config = dict(
    arch='conformer',
    model='self-supervised audio encoder (BEST-RQ)',
    dataset='synthesized solo parts of chorales (CocoChorales)',
    train_examples=39062,
    n_mels=64,
    hop_length=160,
    input='log_mel',
    win_length=512,
    codebook_size=256,
    mask_prob=0.08,
    norm='layernorm',
    activation='relu',
    mlp_ratio=6,
    head_dim=64,
    fused_qkv=False,
    qk_norm=True,
    layer_scale_init=0.01,
    inner_norm=False,
    moe='expert_choice',
    drop_path=0.05,
    num_experts=16,
    moe_every=2,
    expert_mlp_ratio=2,
    experts_per_token=2,
    shared_expert=True,
    subsampling=4,
    layers=16,
    width=128,
    positions='rope',
    kernel_size=15,
    residual_init='none',
    optimizer='muon',
    muon_scale='original',
    lr=0.01,
    momentum=0.95,
    nesterov=True,
    orthogonalizer='polar_express',
    adamw_lr_other_params=0.002,
    grad_clip=5.0,
    ema_decay=0.99,
    steps=10300,
    batch_size=64,
    epochs=16.9,
    lr_schedule='cosine',
    final_lr_fraction=0.05,
    warmup_steps=300,
    weight_decay=0.02,
    adamw_weight_decay_other_params=0.01,
)
Rows from block 11 of a small self-supervised audio encoder (BEST-RQ), named by matrix and row number. Rows with one number within an expert belong to one neuron, the router's apart. Each number is 128 + 32 x the weight over its row's rms, rounded and kept within 0 to 255. All counts start at 0.
After each expert's rows are labels from the 100 clips, of 14976, where the router gives the expert most weight on average: "strongest on" is what is common among them; "lies over" is the class under the peak. Only what is clearly more common there than usual is listed. The data: synthesized solo parts of chorales (CocoChorales). In brackets: how many of the 100, against the usual share in percent.
# router: router (model.blocks.11.mlp.router.weight, 16x128, trained with AdamW), inputs 0-63
# up: expert up (model.blocks.11.mlp.up, 16x256x128), inputs 0-63
# down: expert down (model.blocks.11.mlp.down, 16x128x256, transposed), outputs 0-63

# expert 4
router.4 [153 151 114 144 116 131  67 148 132 174 116 129 100 125 112 172  92 157 107 164 187 114 168  97 140 105 142  95 133 120 150  89  77 168 133 142 142 111 106 142 123 157 119 130  97 127 103 135 103 142 198 191 131 121 181 127 108 110 168 165 142 119 119 164]
up.0 [107 156 123 106 117 170 138  46 157 164 109 153 168 103 155 170 167 140 104 112 103 172  60  45 149  90 171 123  53 100 130 165 108 150 164 132 171 135 176  88  90 139 114 120 134 108 102  74 104 115 135 127 109 106 170 105 112 127 160 133 123 138 135  58]
down.0 [ 78 148 175  72 114  90  94 103 124 125 198 166 143 145 153 119 132 116 148 136 168 127 142  97  97 178  97  97  96 150 136 171 113 107 148  91  96 108 129 112  94 152 144 145 102 143 107 112 109 144  69 122 181 124 126 112 160 142  81  62  69 149 130  82]
up.1 [139 107 151 130  84 167 114 101 117  66 103 140 148 184 105 101 121  74 134 101 125 101 109 119 168 164  85 143 150 155 107 177 154  68 144 179  99 121 112 155 109 190  84 173 119 139 115  80 122 113 137 116 154 106 100 115 158 190  96 148 143 178 167 126]
down.1 [112 194 140 122 104 140 130  57  98 112 132 139  93 144 125 151  58 114 102 164 108 138 104 101 151 171 126 135 178 144 145 114 156 229 147 112 120 180 152  89 148 139  69  95  99 117 146 193 128 111 176 135  87 131 197 148 145  99 159 162 116 109 103  86]
strongest on: horn (58 vs 7.1)
lies over: silence (100 vs 12.2)

# expert 1
router.1 [168 136 136 145 105 149 136 104  96 148  98  73 189 142 131 119 128 141 119 162 131 128 114  80 112 127 139  75 205 186  75 162  96  82 121 136 162 123  83 141 120 118 136 132 110 172 151 128 162 125 109 147 116 146 117 156 151  94 141 119 167  83 127  66]
up.0 [ 54 138  99 153  82 174 100 122 141 179 117 168 135  63 134 141  59  69 118  87 104 105 149 127 171 108  92 147 110 130 159 129 138  55 120 175 150  97 119  72 105  90 124  67 110 114 133 128 160 108  63 171 117 126 153 140 163 176 145 106  89 115 106  86]
down.0 [129 111 105 144 138  87 133 125 185 136  83  82  86 146 113 189 133 154 106 128 142 130 107  83 112 100  99 138 125  81 114 138 106 137 103 104 159 139  59 176 150 163 189 151  77 122 114 170 108  81 138  98 113 147 134  99 137 128 153 123  97 136 130 126]
up.1 [134 105  98  97 153 114 116  80 108 141 149 139 119 151 190  94 108 123  63 160 155 102 160 159 199 128 115 153 140 133 158  75 152 142  99 112 175 126 147  37 114 159 105 161 103 130 123 123  91 136 171 144 115 112 148 156  88 116 144 126  95  81 106 149]
down.1 [148 121 149 123 124 138 133 145 136 120 126 134 131 140 111  41  86 163 149 176 160 168 122  97 104 193 125 152 111 121 156 101 146 160 179  69 114  63  71 110 147 161 143 104 136 107 119  84  83 137 116 184 113 141 104  97 160 198 147 103 112 128 152 111]
strongest on: bassoon (97 vs 8.2); note C#4 (55 vs 12); note A3 (39 vs 8.5); note A#3 (35 vs 10.5)
lies over: silence (65 vs 12.2)

# expert 2
router.2 [ 75 105  99  89 185 166 106  92 117 171 138 153 136  79 120 200 128  76 169 167 114 128  94 134 190  81 187 108 173 148 185 114 179 145 154 149 105 157 138 125 187 107 136  82  86  69 115  87 138 188 113 141 152 117 126 162 100 188  84 129  98 114 114 192]
up.0 [194 121 104 145 175 127 104  99 145 112 168 166 126 128 127  95  99 113  92  55 122  86 198 131 103  98 154 150 102 164 158 149 103 141  79  54 112 108 140 132  95 194 135 120  85 171  68 137 153 147 108 158 184 140 155 134 139 139 119 117  77 143  98 130]
down.0 [135  63 111 103 178 163 191 151  89 137 123 126 122 112  91  76 109 158 164 161  96 136 125 100 154 120  99  98 121 161  66 170 131 143 121 148 130 107 201  63 166  95 154  60 135 118 141 131 140 140 121 119 123  93 145 170 130 133  53 110 149 142  93 129]
up.1 [147 144  80 145 167 118 142 170 220 148 119 156 198  86 110 144 119 127 153 134 120 142 139 109 158 149 137 128 169  87 175 149 160 168 103 171 163 116 159 149 138 208 144 117 117 131  98 159  93 111 133 121 137 117 184  62 155 147 115 134 119 122  93  93]
down.1 [101 129  99 120  99 160 103 141 149 180 121  83 102 193  98  99  44 160 202 151 100  93 111  70 128 131 111  72 140  77 162 124 122 116  80  82  88 130 123 127 149 137 149 120 109  91  95  88 124 142 113  50 129 100 141 141 139 122  95 117 104 144 144 163]
strongest on: cello (99 vs 9.7); note D4 (77 vs 12.5); note C4 (65 vs 11.1); note D#4 (55 vs 11.1)
lies over: D#4 (27 vs 4.1); C4 (26 vs 3.2)

# expert 11
router.11 [124 125 189  76 167 130 136 152 179 159 192 158 137  55 170  95 149 150 145 105 116 137 130 130 101 137 110  98 145 122 134  90 140 171  99  52 101 132 165 112 168 157 140 172 148 133 148 118 121 173 119 158 101 118 141  83 185 108  39 120 112 114  91  96]
up.0 [184 103 101 103 167  87  99 117 162 157 134 169 105 137 135 181 137 108 133 104 169 149 160  76 150 129 136 103  49 114 147  66 149 111 178 119  82 105 139 157 136  95 122 133  64 153 161 140 127 147 113 137 134 180  54 106 156 158 101  98  48  97 119 145]
down.0 [150 131  84 106 125 108 188 184  89 172  69 112 134 178 127 123 140 120  95 189 149 125 136 159 164 159 128 119 115 116 132 148 140 124 148 151 149 151 157 142 168 189 172 175 160 143 102 159 101 143 143 170 162 124 148 124  99  94 121  63  68  98 117 129]
up.1 [147  83  68 106 157 117 122 107 160 107 162 161  69 102 214 131  91 107  89 124 155  92 119 120  81 199 116 120 134  66 102 168 115 112 180 189  97 140  97 108 125  77 112 131 181 128 118 156 101 183 139 137 160 164 159  95 195 105 111  81 146 116 137 149]
down.1 [ 92 122 149 158 122  94 164 143 102 159 118 141 118 121 152 109 102 140  86  98  48 126 135 153 139  95 148 108 108 147 115 154  78 109 117  99 131 128 106 186 141 122 168 129 168  82 116 148 110 127  86 135  74 150 133 108  84 126  94  96 114 126  77 180]
strongest on: note A5 (68 vs 2.1); flute (67 vs 8.5); note G#5 (35 vs 3.9); note F#5 (30 vs 6.7)
lies over: A5 (44 vs 0.8)

# expert 12
router.12 [147 133  84  53 122 128  88 107 122 150 169 140 178 120  64 171 187  97 158 159 112 139 152 102  89 132 125 138 120  93 182 188 143 143 118 131 120 135 105 176 125 106 132  74 138  88  83 166 188 121 113 119 174 187 105 142 165 128  57 157 135 147 123  92]
up.0 [121 134 133 113 142 114 120 105  77 109 100  70 138 137  92 129  86 138  42 131 114  93  94 191 130 116 102  89 157  71 187 142  25 153 109  98 107  88 161 131 114 148  97 106 140 157 139 145 159 127 120 146 152 136 147 120  75 191 150 139 122 148 134 158]
down.0 [ 94 170 140 155  93 158 177 147 108 146 195 112 177 128 113 122 131 210  68  79 127  78 161 139 157 133 111 120 142 178 103 139 141  97 198 116 130 173  83  57 151 156  91 117 118 181 189 122  88 137 135 141 140  84 118 136 130 133 151  53  98  84 145 176]
up.1 [ 75 143 136 170 104 137 120 110 130 152 178 108 168  86  83  82 119  99  40 140 147 128 139 128 158 127 178  57 121 131 118 145 112  90 141 115 136 138 112 103  71 127 142 129 167  76 108 131 108  92 171 149  71 101 143 138  90 169  83 121  95 135 147 130]
down.1 [143 141 172 118 132 143 116  88 119 116 102 114 111 144 141 133 102  93 198 149 101 141 135 162 149 147 101 103 137 129 120 142 123  97 213 155 185 130 167 118 131 139  62 112 128 113 155 186 114  84 157  98  31 162 117 140 113 166  71 142 119 110 134 164]
strongest on: note E4 (38 vs 8.7); note B4 (35 vs 9.3); bassoon (32 vs 8.2); flute (27 vs 8.5)
lies over: B4 (35 vs 3.6); E4 (34 vs 2.9)

# expert 10
router.10 [ 72 170  79  83 180 116 134 126 121 172 138 137 121 137 129 112 127 103  92 152 180 126 122 164 154 132 119  73 137 112  96  99 168 113 159 144  99 139 180 149 191 191  99 126  80 136 139  91 132 144 141  97  94 163  73 155 132 132 179 186 117 128 183 132]
up.0 [102 138 149  95 152 163  63  98 178 127  55 189 185 132 126  83 183 152 173 141 173 177 155 175 116 148 147 121 158 112 127 128 139  67 100 146 163  89 114 148 155  99 147 135 126 170 170 161 118 124  66 148 120 109 159 186 164 170  65 117  93 118 134  85]
down.0 [172 108 176 101 160 111 106 171 159 126  82 104 101 179 138 154  73 174 107 134 140 145 125  78 133 121 117 103 166 180  83 199 113 101 129 146 157 142 102 113 146 114 172 172  90 161 128 136 133 152 125 104  48 104 140 204  87 133  93 122 172 135 123 193]
up.1 [112 172 143 121 143 130 106  67 190 123  85 189 142 142 102 141 193 171  48 113 125 142 156 108 159  70 107  81  93 132  66 118  90 128 151 132  93 111 136 105 142 140  89 154 143  70 110 154 103 148 137 123 138 182 111 111 118  83 159 179 109 131 154 103]
down.1 [145 109 125 156 109  82  95 159 102 101  97 135  83 120 102 138 152 133 151  69  91 116 114 161 146 187 103  95 147 104  90 213 134 121  93  72 110 148 114 141 105 105 147 124 146 148 121 210 112 146 107 107  96 144 148 144  80 133 134 105 105 151 109 155]
strongest on: note A#3 (53 vs 10.5); clarinet (50 vs 8.8); note B3 (37 vs 9.3); note A3 (29 vs 8.5)
lies over: A#3 (46 vs 3.1)

# expert 14
router.14 [ 94 134  41  88 154 147  79  92 144 133 117 158 164 145  60 100 163 175 166 160 157 121 118 113  93  83  72 139 168 174 159 118 178  81 153 160 120 131 133 151 175 153 138  88 114 152 142 117  88 134 178  97 130 134 137 159 129 156 110 126 161 169 181 124]
up.0 [156  85  85 142 129 103 126 132 109 197 200 155  86 133 125  89 107 131 108 167 106 136 118 102 156 118  88 107  86 149  77 142 116 155 111 127 112 154 119 156 106 102 158 197 126  99 105 144 153 121 124 142 126 144 131  91 110 135 160  63 133 165  72 131]
down.0 [ 70 128 108 155 199  83 126 188 112 123 144 107 144 149  66 193 137 175  89 137 163 106  99 146 119 162 130  98 108 138 133 165 182 145 122 153 125 166 103 149 119 119 159 121  77 167 142  67 141 130 140  86 171 174 134 136  92  82 119 130 173 109  84  84]
up.1 [178 107 131  57 152 141 176 149  95  65 150 110 189 161  94 134 123 139 175 145  82 156 122 118 128  59 134  63 113 150 166 180 116 114 113 161 129 153 138 126  96 147 100 104  91 103  95 134 115  70 155 155  84 119 104 116 122 170 155 139 123 100 127 166]
down.1 [109 126 119  74  73 151 123 131  80 141  81 154 143 129 134 118 127 109  94 169 110  97 131 127 129 189 144 112 173  78 150  91  96  94  98 154  94 124 151 151 148 116  65 106 167 120 166 149 123  18 108  79 103 158 149 139 142 138 125 129  93 155 104  97]
strongest on: clarinet (97 vs 8.8); note F4 (69 vs 9.2); note G4 (56 vs 7.7); note E4 (41 vs 8.7)
lies over: G4 (41 vs 2.8)

# expert 0
router.0 [172  85 114  98 145 173 112 112 142 126 133 132 183 127  80 156 151 193 141 145 115 119 165 113  92  96 116 148 129 127 188 106 121 159 159 143 125 165 168 101 176 153  89  60  82 173 167 165 178  87 121 179 116  91  73 154 140 138  91  64 153 165 113 103]
up.0 [197 145  64 114 137  96 155 119  67  56 108  96  97 167 138  70 113  95 108 116 136  68 134 145  86 150  92 126 116 167 131 148 114 131 118 104 104 154 124 164 139 124 140 153  76 124 127 123 125 109  92 119 176 122 122 147  94 171 151 191 133 125 143 130]
down.0 [137 122 198 131 126 139 112 175 121 130  95 155 103 145 152 148 138 179 128 141 121 103 118 205 125 106 125 101 116 139 200 137 187 199  92  90  99 156 139 110 150 114 105  75 125 138  81 114 170 105 160  87 143 129 136 103  97 123 109 166 140 100 124  89]
up.1 [162 160  81 108  87 139 161 112 175  90 118 136 162 109 126 128 119 110 145  94 106 179 150 115 114  73 100  95 124 140 133 125 101 125 106 136 169 127 137 130 165 125 181 104 142 113 147 130 121 117 136 142 115 149 181 120 146  81 104 107 164 117 100 108]
down.1 [142  75  82  78 109  80 166  97 101  86 152 106 138 153 148 145 163 141 146 129  97 125  91 107  97 170 219 140 182 114  96 100 114 129 107 144 102  89 142 124 141  94 105 108 182 119 155 122 127 105 129 153 146 131  35 164  90 125 130 136 132 105 104 164]
strongest on: trumpet (94 vs 8.2); note E5 (70 vs 7.5); note D5 (52 vs 8.2); note C#5 (44 vs 9.7)
lies over: C#5 (27 vs 3.6)