A small self-supervised audio encoder (BEST-RQ), trained from scratch.
Model: 15.7M parameters, log mel input, arch conformer, moe expert_choice, num experts 16, layers 16, width 128.
Training: muon at rate 0.01, batches of 64.
Rows from block 5 of a small self-supervised audio encoder (BEST-RQ), named by matrix and row number. Rows with one number within an expert belong to one neuron, the router's apart. Each number is 128 + 24 x the weight over its row's rms, rounded and kept within 0 to 255. All counts start at 0. Numbers have three digits each.
After each expert's rows are labels from the 100 clips, of 14976, where the router gives the expert most weight on average: "loudest band" is the band of the loudest frequency at the time of the peak. Only what is clearly more common there than usual is listed. The data: synthesized solo parts of chorales (CocoChorales). In brackets: how many of the 100, against the usual share in percent.
# router: router (model.blocks.5.mlp.router.weight, 16x128, trained with AdamW), inputs 0-127
# up: expert up (model.blocks.5.mlp.up, 16x256x128), inputs 0-127
# down: expert down (model.blocks.5.mlp.down, 16x128x256, transposed), outputs 0-127

# expert 12
router.12:100115121125109100167141140153172149100157150096136136118120114133181154101134158103105121099124082138085165095103175098130140099140125155104093106091131141116159095126128120091127113150125124114098113128131094107122125077091127127146113142152123160105153100148128146100114141158141116135115152114111104119106131150133166095133102168161140101137163167088106123123138184159124124138174
up.0:124106166154130157133131138147099117145174171116122131138099104104091151133124157131132098132110156174149144115142115137086090106092144117114095133120163125126139122126099172115122154106137156112092127099103147160163140088118097134123107109126113195100180122122088130110135174134110125149143131137101143123128125101169130135148186114136131123118118139099110079098103104141097187116127
down.0:131127146093145138108134124151122117114161112133119121104105144109132157125108189158114113164108122142141145119135140139103149143107123098112143128089154133151132148132121076158105163119120108113152100123152158158109098127181110106105111104207115115144177124116154090140126097127138163128182175120140124097127144143135122066151162123112092159171125123138119135110132130086157123165111
up.1:116120088096141109131124142154109136107135119129180135095122122139072112151110120145104153131126114176140107151130097129150145175114130149141134112160129137122103103104117116179110087095112114109131124116174157109128157108123105150102157106134126132130108137101150118119146123142108081139145185132104153180093116140146131163134119124217132098101102130105115171150134160136162110102132
down.1:124161146112152112142144123133108123127136111130155127110138139084103143148071156119154141116141109111148166141141191160169111169115158143121149128102121101130126150175143131151093155153143139161100127141159130119119121127096123166114148138143102134157100159153106131196144127114110137149115099104153124139112136152116126153154124161071131090126103145090190117102098110149143155158161
loudest band: 1000 to 2000 Hz (51 vs 12.6)

# expert 15
router.15:132142116117087114100158145122109086161139147101120124089128116136091094131149143142134116086181135104110130148137115163111070139146172105092160168106098115097125184103132104109131132121114117131132112162132171164101101131151116121140175135155076094129105130125170162120122141107133120134116105164124087148132147126132077132104113134111111129132152078112110158125114106140174130126127
up.0:127098112130125157182110118114116100136123154101120131123088142128139119120145164125089128165155113138071133120099139152146165126081153091172115136131156145136148144132118133115115124128143124153104167098111126140143123173090151125168183132102116112124095107145116096116080108122112137137081139139179117126106081118121151127162162120153111092142155124137101114163088081160136158134134
down.0:100121128112099107153136112141163149147114135136147124170089132118125117106156118118122126117132128175140153184152128106172108192148094123105139118085135102127135136123153077103165135105072179112142145144156145142162121113124111121151102137168141151142110126160164132095142111168151124131117123193106121114169157146142169119152169129134130117147139148119151124107120117074111130136140
up.1:088052169115171138137115161142153191137149100133163102127123105119124103113133121138098155136184141145153154123112143125091078120102152132122090164121135110141146147112124147137116175163137154115143094146152096125144110144120111077095144102143144126130127110129123113123114151108129148126139126098096140100127070144119111145120164103109123105092124143144098130112146107066136145124139
down.1:146141117109097123115102189120147158136145108108146141125120160117121144171130121122127127130114170111107112111121124142134176110111138057111150172128135136149085141134112108119083072130125107139091101118162149134137119087134121136120158172147102169189179134149112150111131088099180140104149119134149103121131158116114145137100137095130134095149114111161133155113117084122133116106147
loudest band: 250 to 500 Hz (82 vs 45.6)

# expert 9
router.9:138116107123156142102104097158153125121133106126172123124173122120145104160131137115106147168116147111160158130157138123149134075086127120101141150112125097123136088161122103146141115132061135138149142116119111106104118122158119141107122092108098148077120122094096155128120109134135132178144091111129114062167125116105180098132129125131120111161096126095110121106186148128148169108153
up.0:128120152134126151094117117123157074114083180139154145091133116157163152167125143103109123130103124110134111121106106132128120106113139124152148126141134109126150133150079133139100141095115128153126103110142149107132124126119166112161109163175159149121153157127084168102144139104121173102145102147155141101119108161151085192109100116110143123141169084103108139103159157132135072136114
down.0:148132129091125121116123162121127123117189147103178123119110132127143149166088108093110142144190144116148139097122118120118153160141104132104109136128179108092137104105144124144056099106185117117150176147121120159188143145108130107129107160137131129133138143104119099136149146140102107140133114153093125136113135154082100178132120142086170137155152148146113136126126098142116117117125
up.1:185152141156131128138099160138147102103106120172133117153091098112117102113121152156161118121105145121149135112147120152157129114108141141110104189117122110144133122089128128188089111119132166094106114168126120148090166135145169089132082114121142110120124132173138111112146090095151071132158081145140132106152142085117114113127164130124163131130132147116139133140125182129119141096120
down.1:112109094090175101101137143155116118122119142129131094157155135095121118096157162115098127147112128118124081138161112125101132170148100160149168120180130121150125151090110134106155157122163135114146128144116126140103138112123155108159136131102118141135157142157100100091114158167111089103131162142140113128120137130120086113187102115121079110105114116134169089071111141142111119159167
loudest band: 250 to 500 Hz (93 vs 45.6)

# expert 14
router.14:115089135106133145117135118145105132134126102098119124156172124147153094103134063113134112103137128129152127183124132122146150137067119142136148105172182119132168175145095129090135115156154148149123101080125134105160102122122119135106103109145112134139100177133112126091134149127176124095146145106138112114118073112133105155127098129153109151120141106145141134145087117153086095161154
up.0:104134089128113111177126121174101146201120151139128109133166115141124157141130134104129124110170122147116106145132121117149133134099126093090124124112110137112144131131150132132118134153129112109123106097077133160129134153100093165139126150120132087129138136110117120110097156141081065144135066123125137134143142135115160106188144116128124141129200140145155097115136095119135094076159
down.0:129158102117096138136116118132153103128133095155107097142101163096104137097125104128156147133152107146154159124129131153158119124102129150129102110121125109159091145120132147131168126133114116162137160153158134120138120113159153107140114166181123176135121114119160159083134123112113166189118143109145081196166057109161116113158111149163127165112121120129131155132162146108115149128121
up.1:093133165104156177140129093139172141129131081134124166135083111132118135115113124103114097117139136176145124121115175106144162120078120108095130145109148067141112097119171128143112108136122124121178161178078127128128145157133119140204077138125131131133153126121112135127101120147088148148138113100136126079165119132129124135075139127123123129138124142127153132122116135175119132141143
down.1:165167128142120134152106166122103089093105126127111134135092128123113140119129134133115153124142132134150107167093110093121126162150161117130126151138144124153160073146131102115098135150075137109074114110145122152135139106164157142109117161170112170192148135126110134093141148132137134154108101116084155140109138102161124123152072111098083154167117128140145105138092121092118158102124
loudest band: 250 to 500 Hz (83 vs 45.6)

# expert 10
router.10:122139154166117165129121110121112146162130126116150085110120135125168103127139131104116111122111101121155083130103157154123126152095126053127131187142135126141137163121145133109151124115140107120129148126149097121144136144125137139120144171149157134133124143138151169149126107124147190152118152107058097129115132127167164104101173143159161092130092118135109143109183121107155084135158
up.0:159134149140154108106146155123123113177103135105097110128149152106128136170121156104138122173161125170134117092140151139101138148105102158147141176118145134115132113087112135125117163146145121092085133113123090098159115105116104150122108122121169118066146098129111113103116082147128138134140151098145113103097153143171167153189086141101125117096138140115130113160092144129122159094142
down.0:100155090129115155157133121152164109130094135113123156113167142158132123118139096137141148179136155124105137135099157117149177091116138151159114145172129097118078130136128127084130133124093159131163108145143139150098123154128170163077156072138119142102167107100124133175153190142133123125151144135166143108133138159107113137168110162128129113125112110148083135114121119150131108098129
up.1:148105115157126114098150147127128129113147148163104112087183124090135125158124141113129118186111140168096125151122114161144129090133120120151065115095129112127140135123101126126124105106181095130141152143124168129106125129139098125130180135135165161125079145125095137128091151097118145129131144113074075168135160135146171162090100125097134122093128137115123146100127109143152143130095
down.1:118094099152156105114172132141107167124109183133145151133132159159134116115146132145143102137141135104121124154124149141139172128176108122112129111154152119108113109146164123129109140090101150177133108166134134121117120132121182129105080098119098125070162129112117164147078111135150099081146128130107139140132122107158142165116072114085164120088117106121166118130125128099124085119145
loudest band: 500 to 1000 Hz (78 vs 25.6)

# expert 13
router.13:113129160137068109128133131112107126132153116147140122092136143132088183118141145167127138102132117135162119097148112103119086134147157104194094102181124119139126125105134135168094104114120156135114116118123140137132155119104102079151169142099127150168130111150070097136137135108138096082116149139111169147118144172139103164160109119104133099078115108109141115118109118104140112152140
up.0:103116127137145154149120168150145107126081167094153130070143123110147132142112123104122162146088123121140104107162134110159143140139114155140139108176086123139093171105118126115093170124108089126092178116167109177098145144128153129119136157134140124155126098094135147075093128144131116119132152142102137144167130108132142148135135123106157082111144136159106119108104156171076135125145
down.0:128160037144136164099125159108142125083131067099144131128167112096116111127152162141116134130131110122081127146109107106155144136130112142109123144109129130134107108146153142164174123117110094169109131125140150122098150097118151086083154153104178143103120116090115137137126124152138137140155118142153127157151120121142086100137135125161136085128112090167126134156119161157138121101157
up.1:127135132090120135146125128164162119121119115175083086099140089139110119149105097146158150106120180151116116131095114138153173117109104108135115128145131086146144119147124119146090134117126134116152111126104105147140111131097133136108089109112158120136073146146109085122115121136129078138096155137123153146113139124138113128141139119170154165199142126167126123136165081130169117131056
down.1:112124136142142080156134129076131098190111137125081148103129146083113147123113094077130129164212125123103132146112146098106121110127123124127173128173150142112118131099178129145153107133109103101155110080162119104130135123145141123122117141128099155132103117132129140120118134104153150117160129100157138124111148093142104164128098122126121132150095153132103106135106177120103128075108
loudest band: 250 to 500 Hz (88 vs 45.6)

# expert 8
router.8:134102103137134108107078120163115143155154131132178084126125150112125105121102095169134132114159143109180142080115162148119151133111095119090161145151158150141154152169111147101131100140123121141123142115106114147171128159124133149149123123113171114146115121128117161151128129114131137132099139109135110135106150094171175106091125194129187103129099119116136126096172156158104104140129
up.0:109153081129080118147106118147133108173157147134116101148135133124113080076139132159130109142098112088127098109119123154092124124117089143126172108103133124130098115190172151115120131120148140146157128148163141074152182136100127121133170139164158149112155132112128119121176146136141126105137084136095128136165121124171132107101127165137133136096098127129157123079122127132160124146131
down.0:150171159138132163168147129175130123102111159142126092128124080099110154165159114135105127092111115111148106119155140106105104174135118121105095143148135141132134093134156117124141165128157126131143100147052139101112126102143122113141126135114079118130074136153150130165140099113083136098130129161155125112132127125077111147121108111125111149143127170114098114132135068149143078104119
up.1:128092114154118126088118085131105106173109146105104085128119102123091110144125147126128126127124122117167160079147117159158095147100146095152115136109155189141154106134135112120161122120121140141097146126114097052106129137145154141120129148174107141132128118107090116117185107132112150122145147077107157091083128123169156145159148171129159117151134154106150134131119109134136147118129
down.1:123179145146095112150172157118115120126127090132115149127140158125132158147123121082142140138136134170117134165095128144123153134166148097094151137160120136091078101135103122094120157132088113134133086121126122142120125142104143103093122127111104196120101141090087097158198149137121095149153105141167103119162111142143165154136156155109143156122125120095099134139143118110143131140164
loudest band: 1000 to 2000 Hz (51 vs 12.6)

# expert 7
router.7:089124135114193141111140140158087145157094129101141119134105091158135100160101126102144166183102155138133164101147139129114118147114121130163086122095133116113130089140159120116126124129135126118147117145133117123089131125078123104104129114080098105129101098119173104121116127107165151138138147131176129075136111072103179116136150132103115101159126156154104124154122164151145141134112
up.0:107135150092115137143083089143085072086152121177185152146141127183161153124117123090141130160124137157134110124175140108118120120101134133126110118129123114126123125131158093105190146171124139105100124125125122101111113139083128176143117140121155172166172078106121097093112113162130138151123092108153155145110116124115157142124126138135109117133127123142095162144126107133127103121114
down.0:136107107134145115121059125123168125154103145119132146135121101133177124120112110139147138118139151136156119148175095148093110145153158148100106143146096117088126127107146152117152119136103096085109176149132118212126120149127129107125119116102125141120148112106112083118139081149110163136118117089108132146130111097161145119161129116132098181119143132158139151146143175165145179140141
up.1:154111118122105118163112090160146155121079111112147095156102123139139123141134095137170139143111131087127121151143140135165121150124152151120109128074163117147110137087134072095170170143157140124131094121169130153184103153161140117092143093125127133138118149131135108109153134106093112156154137126122157174133127095080123112126130131123135123134100089133125089146136144181122084124164
down.1:139163142131154127160127151126081121183155111093126128096178134116111137106132097073155106128096131163128138138144157108115148124096139133156165169097121137129135121116102149174080131152127134150170121114108108098168153131101100159118117130148121121145130156142121113063112120127133139146095159104109166088141136116123148125136133114105115122132139151123144095101158164067144149089101
loudest band: 1000 to 2000 Hz (64 vs 12.6)

# expert 11
router.11:157157132101089110159140129105155122088159150124120127135140133130100138122147104121147128144118156127139106123158117109133155094146103135140093148107093104090161136124147127163176183128134082117166142136137104122127097094171111167140111085114172095128144139131123127137139113109136169120110135108083110143133138161147147111144160081140119137127159146151118103160126123093050100136084
up.0:117113155135126161133129142135127151096110123086123126134124094094153122123115087098095164120125159143119097098125190151097116129132145155119092150129142137186115099142175101116108143139150117130119142087126159140140131157160156151129120126157101089096121153073120121143118111156128162074165120134121138131121071110076160115128077164118163132138114159122110125117170126126108137128142
down.0:123152178108138116107145147098115121129151139100123135126118120116132135178135164098120175134116105093136109130160131127154147109157110109109168139167156146116097131124136135156103134117110119106074131109167136161153191075133086118102139128113101114125159122167125154142066145105131123135144119110129137115097144096095099120129179158076169125151137167115147134098130132156116155149130
up.1:104135148111120136138151139135188130084133081102148073170126120105131116178132122122163165136135127133138136128109145139140082077146147123143128131141076160103130132138096138124130097142128149126115126120089146108123143170113109138126106138117111124116110118095187148173117069119178105131147126112139088156137153128165130146107139104148178100112093156121143162136146114141129083108118
down.1:158150098145126105142109139102111117098179098130080146099107089081119151109148114141112141106110115137142087181176147188159162108087138103110108093126136148149116147122108131142145140153125133125123165132137143142120133079119125108163178141105117068136168109120138160154138128102125168064148110132130107125143134115148150156135135155122125142108110145154139114127130144118134114176124
loudest band: 250 to 500 Hz (78 vs 45.6)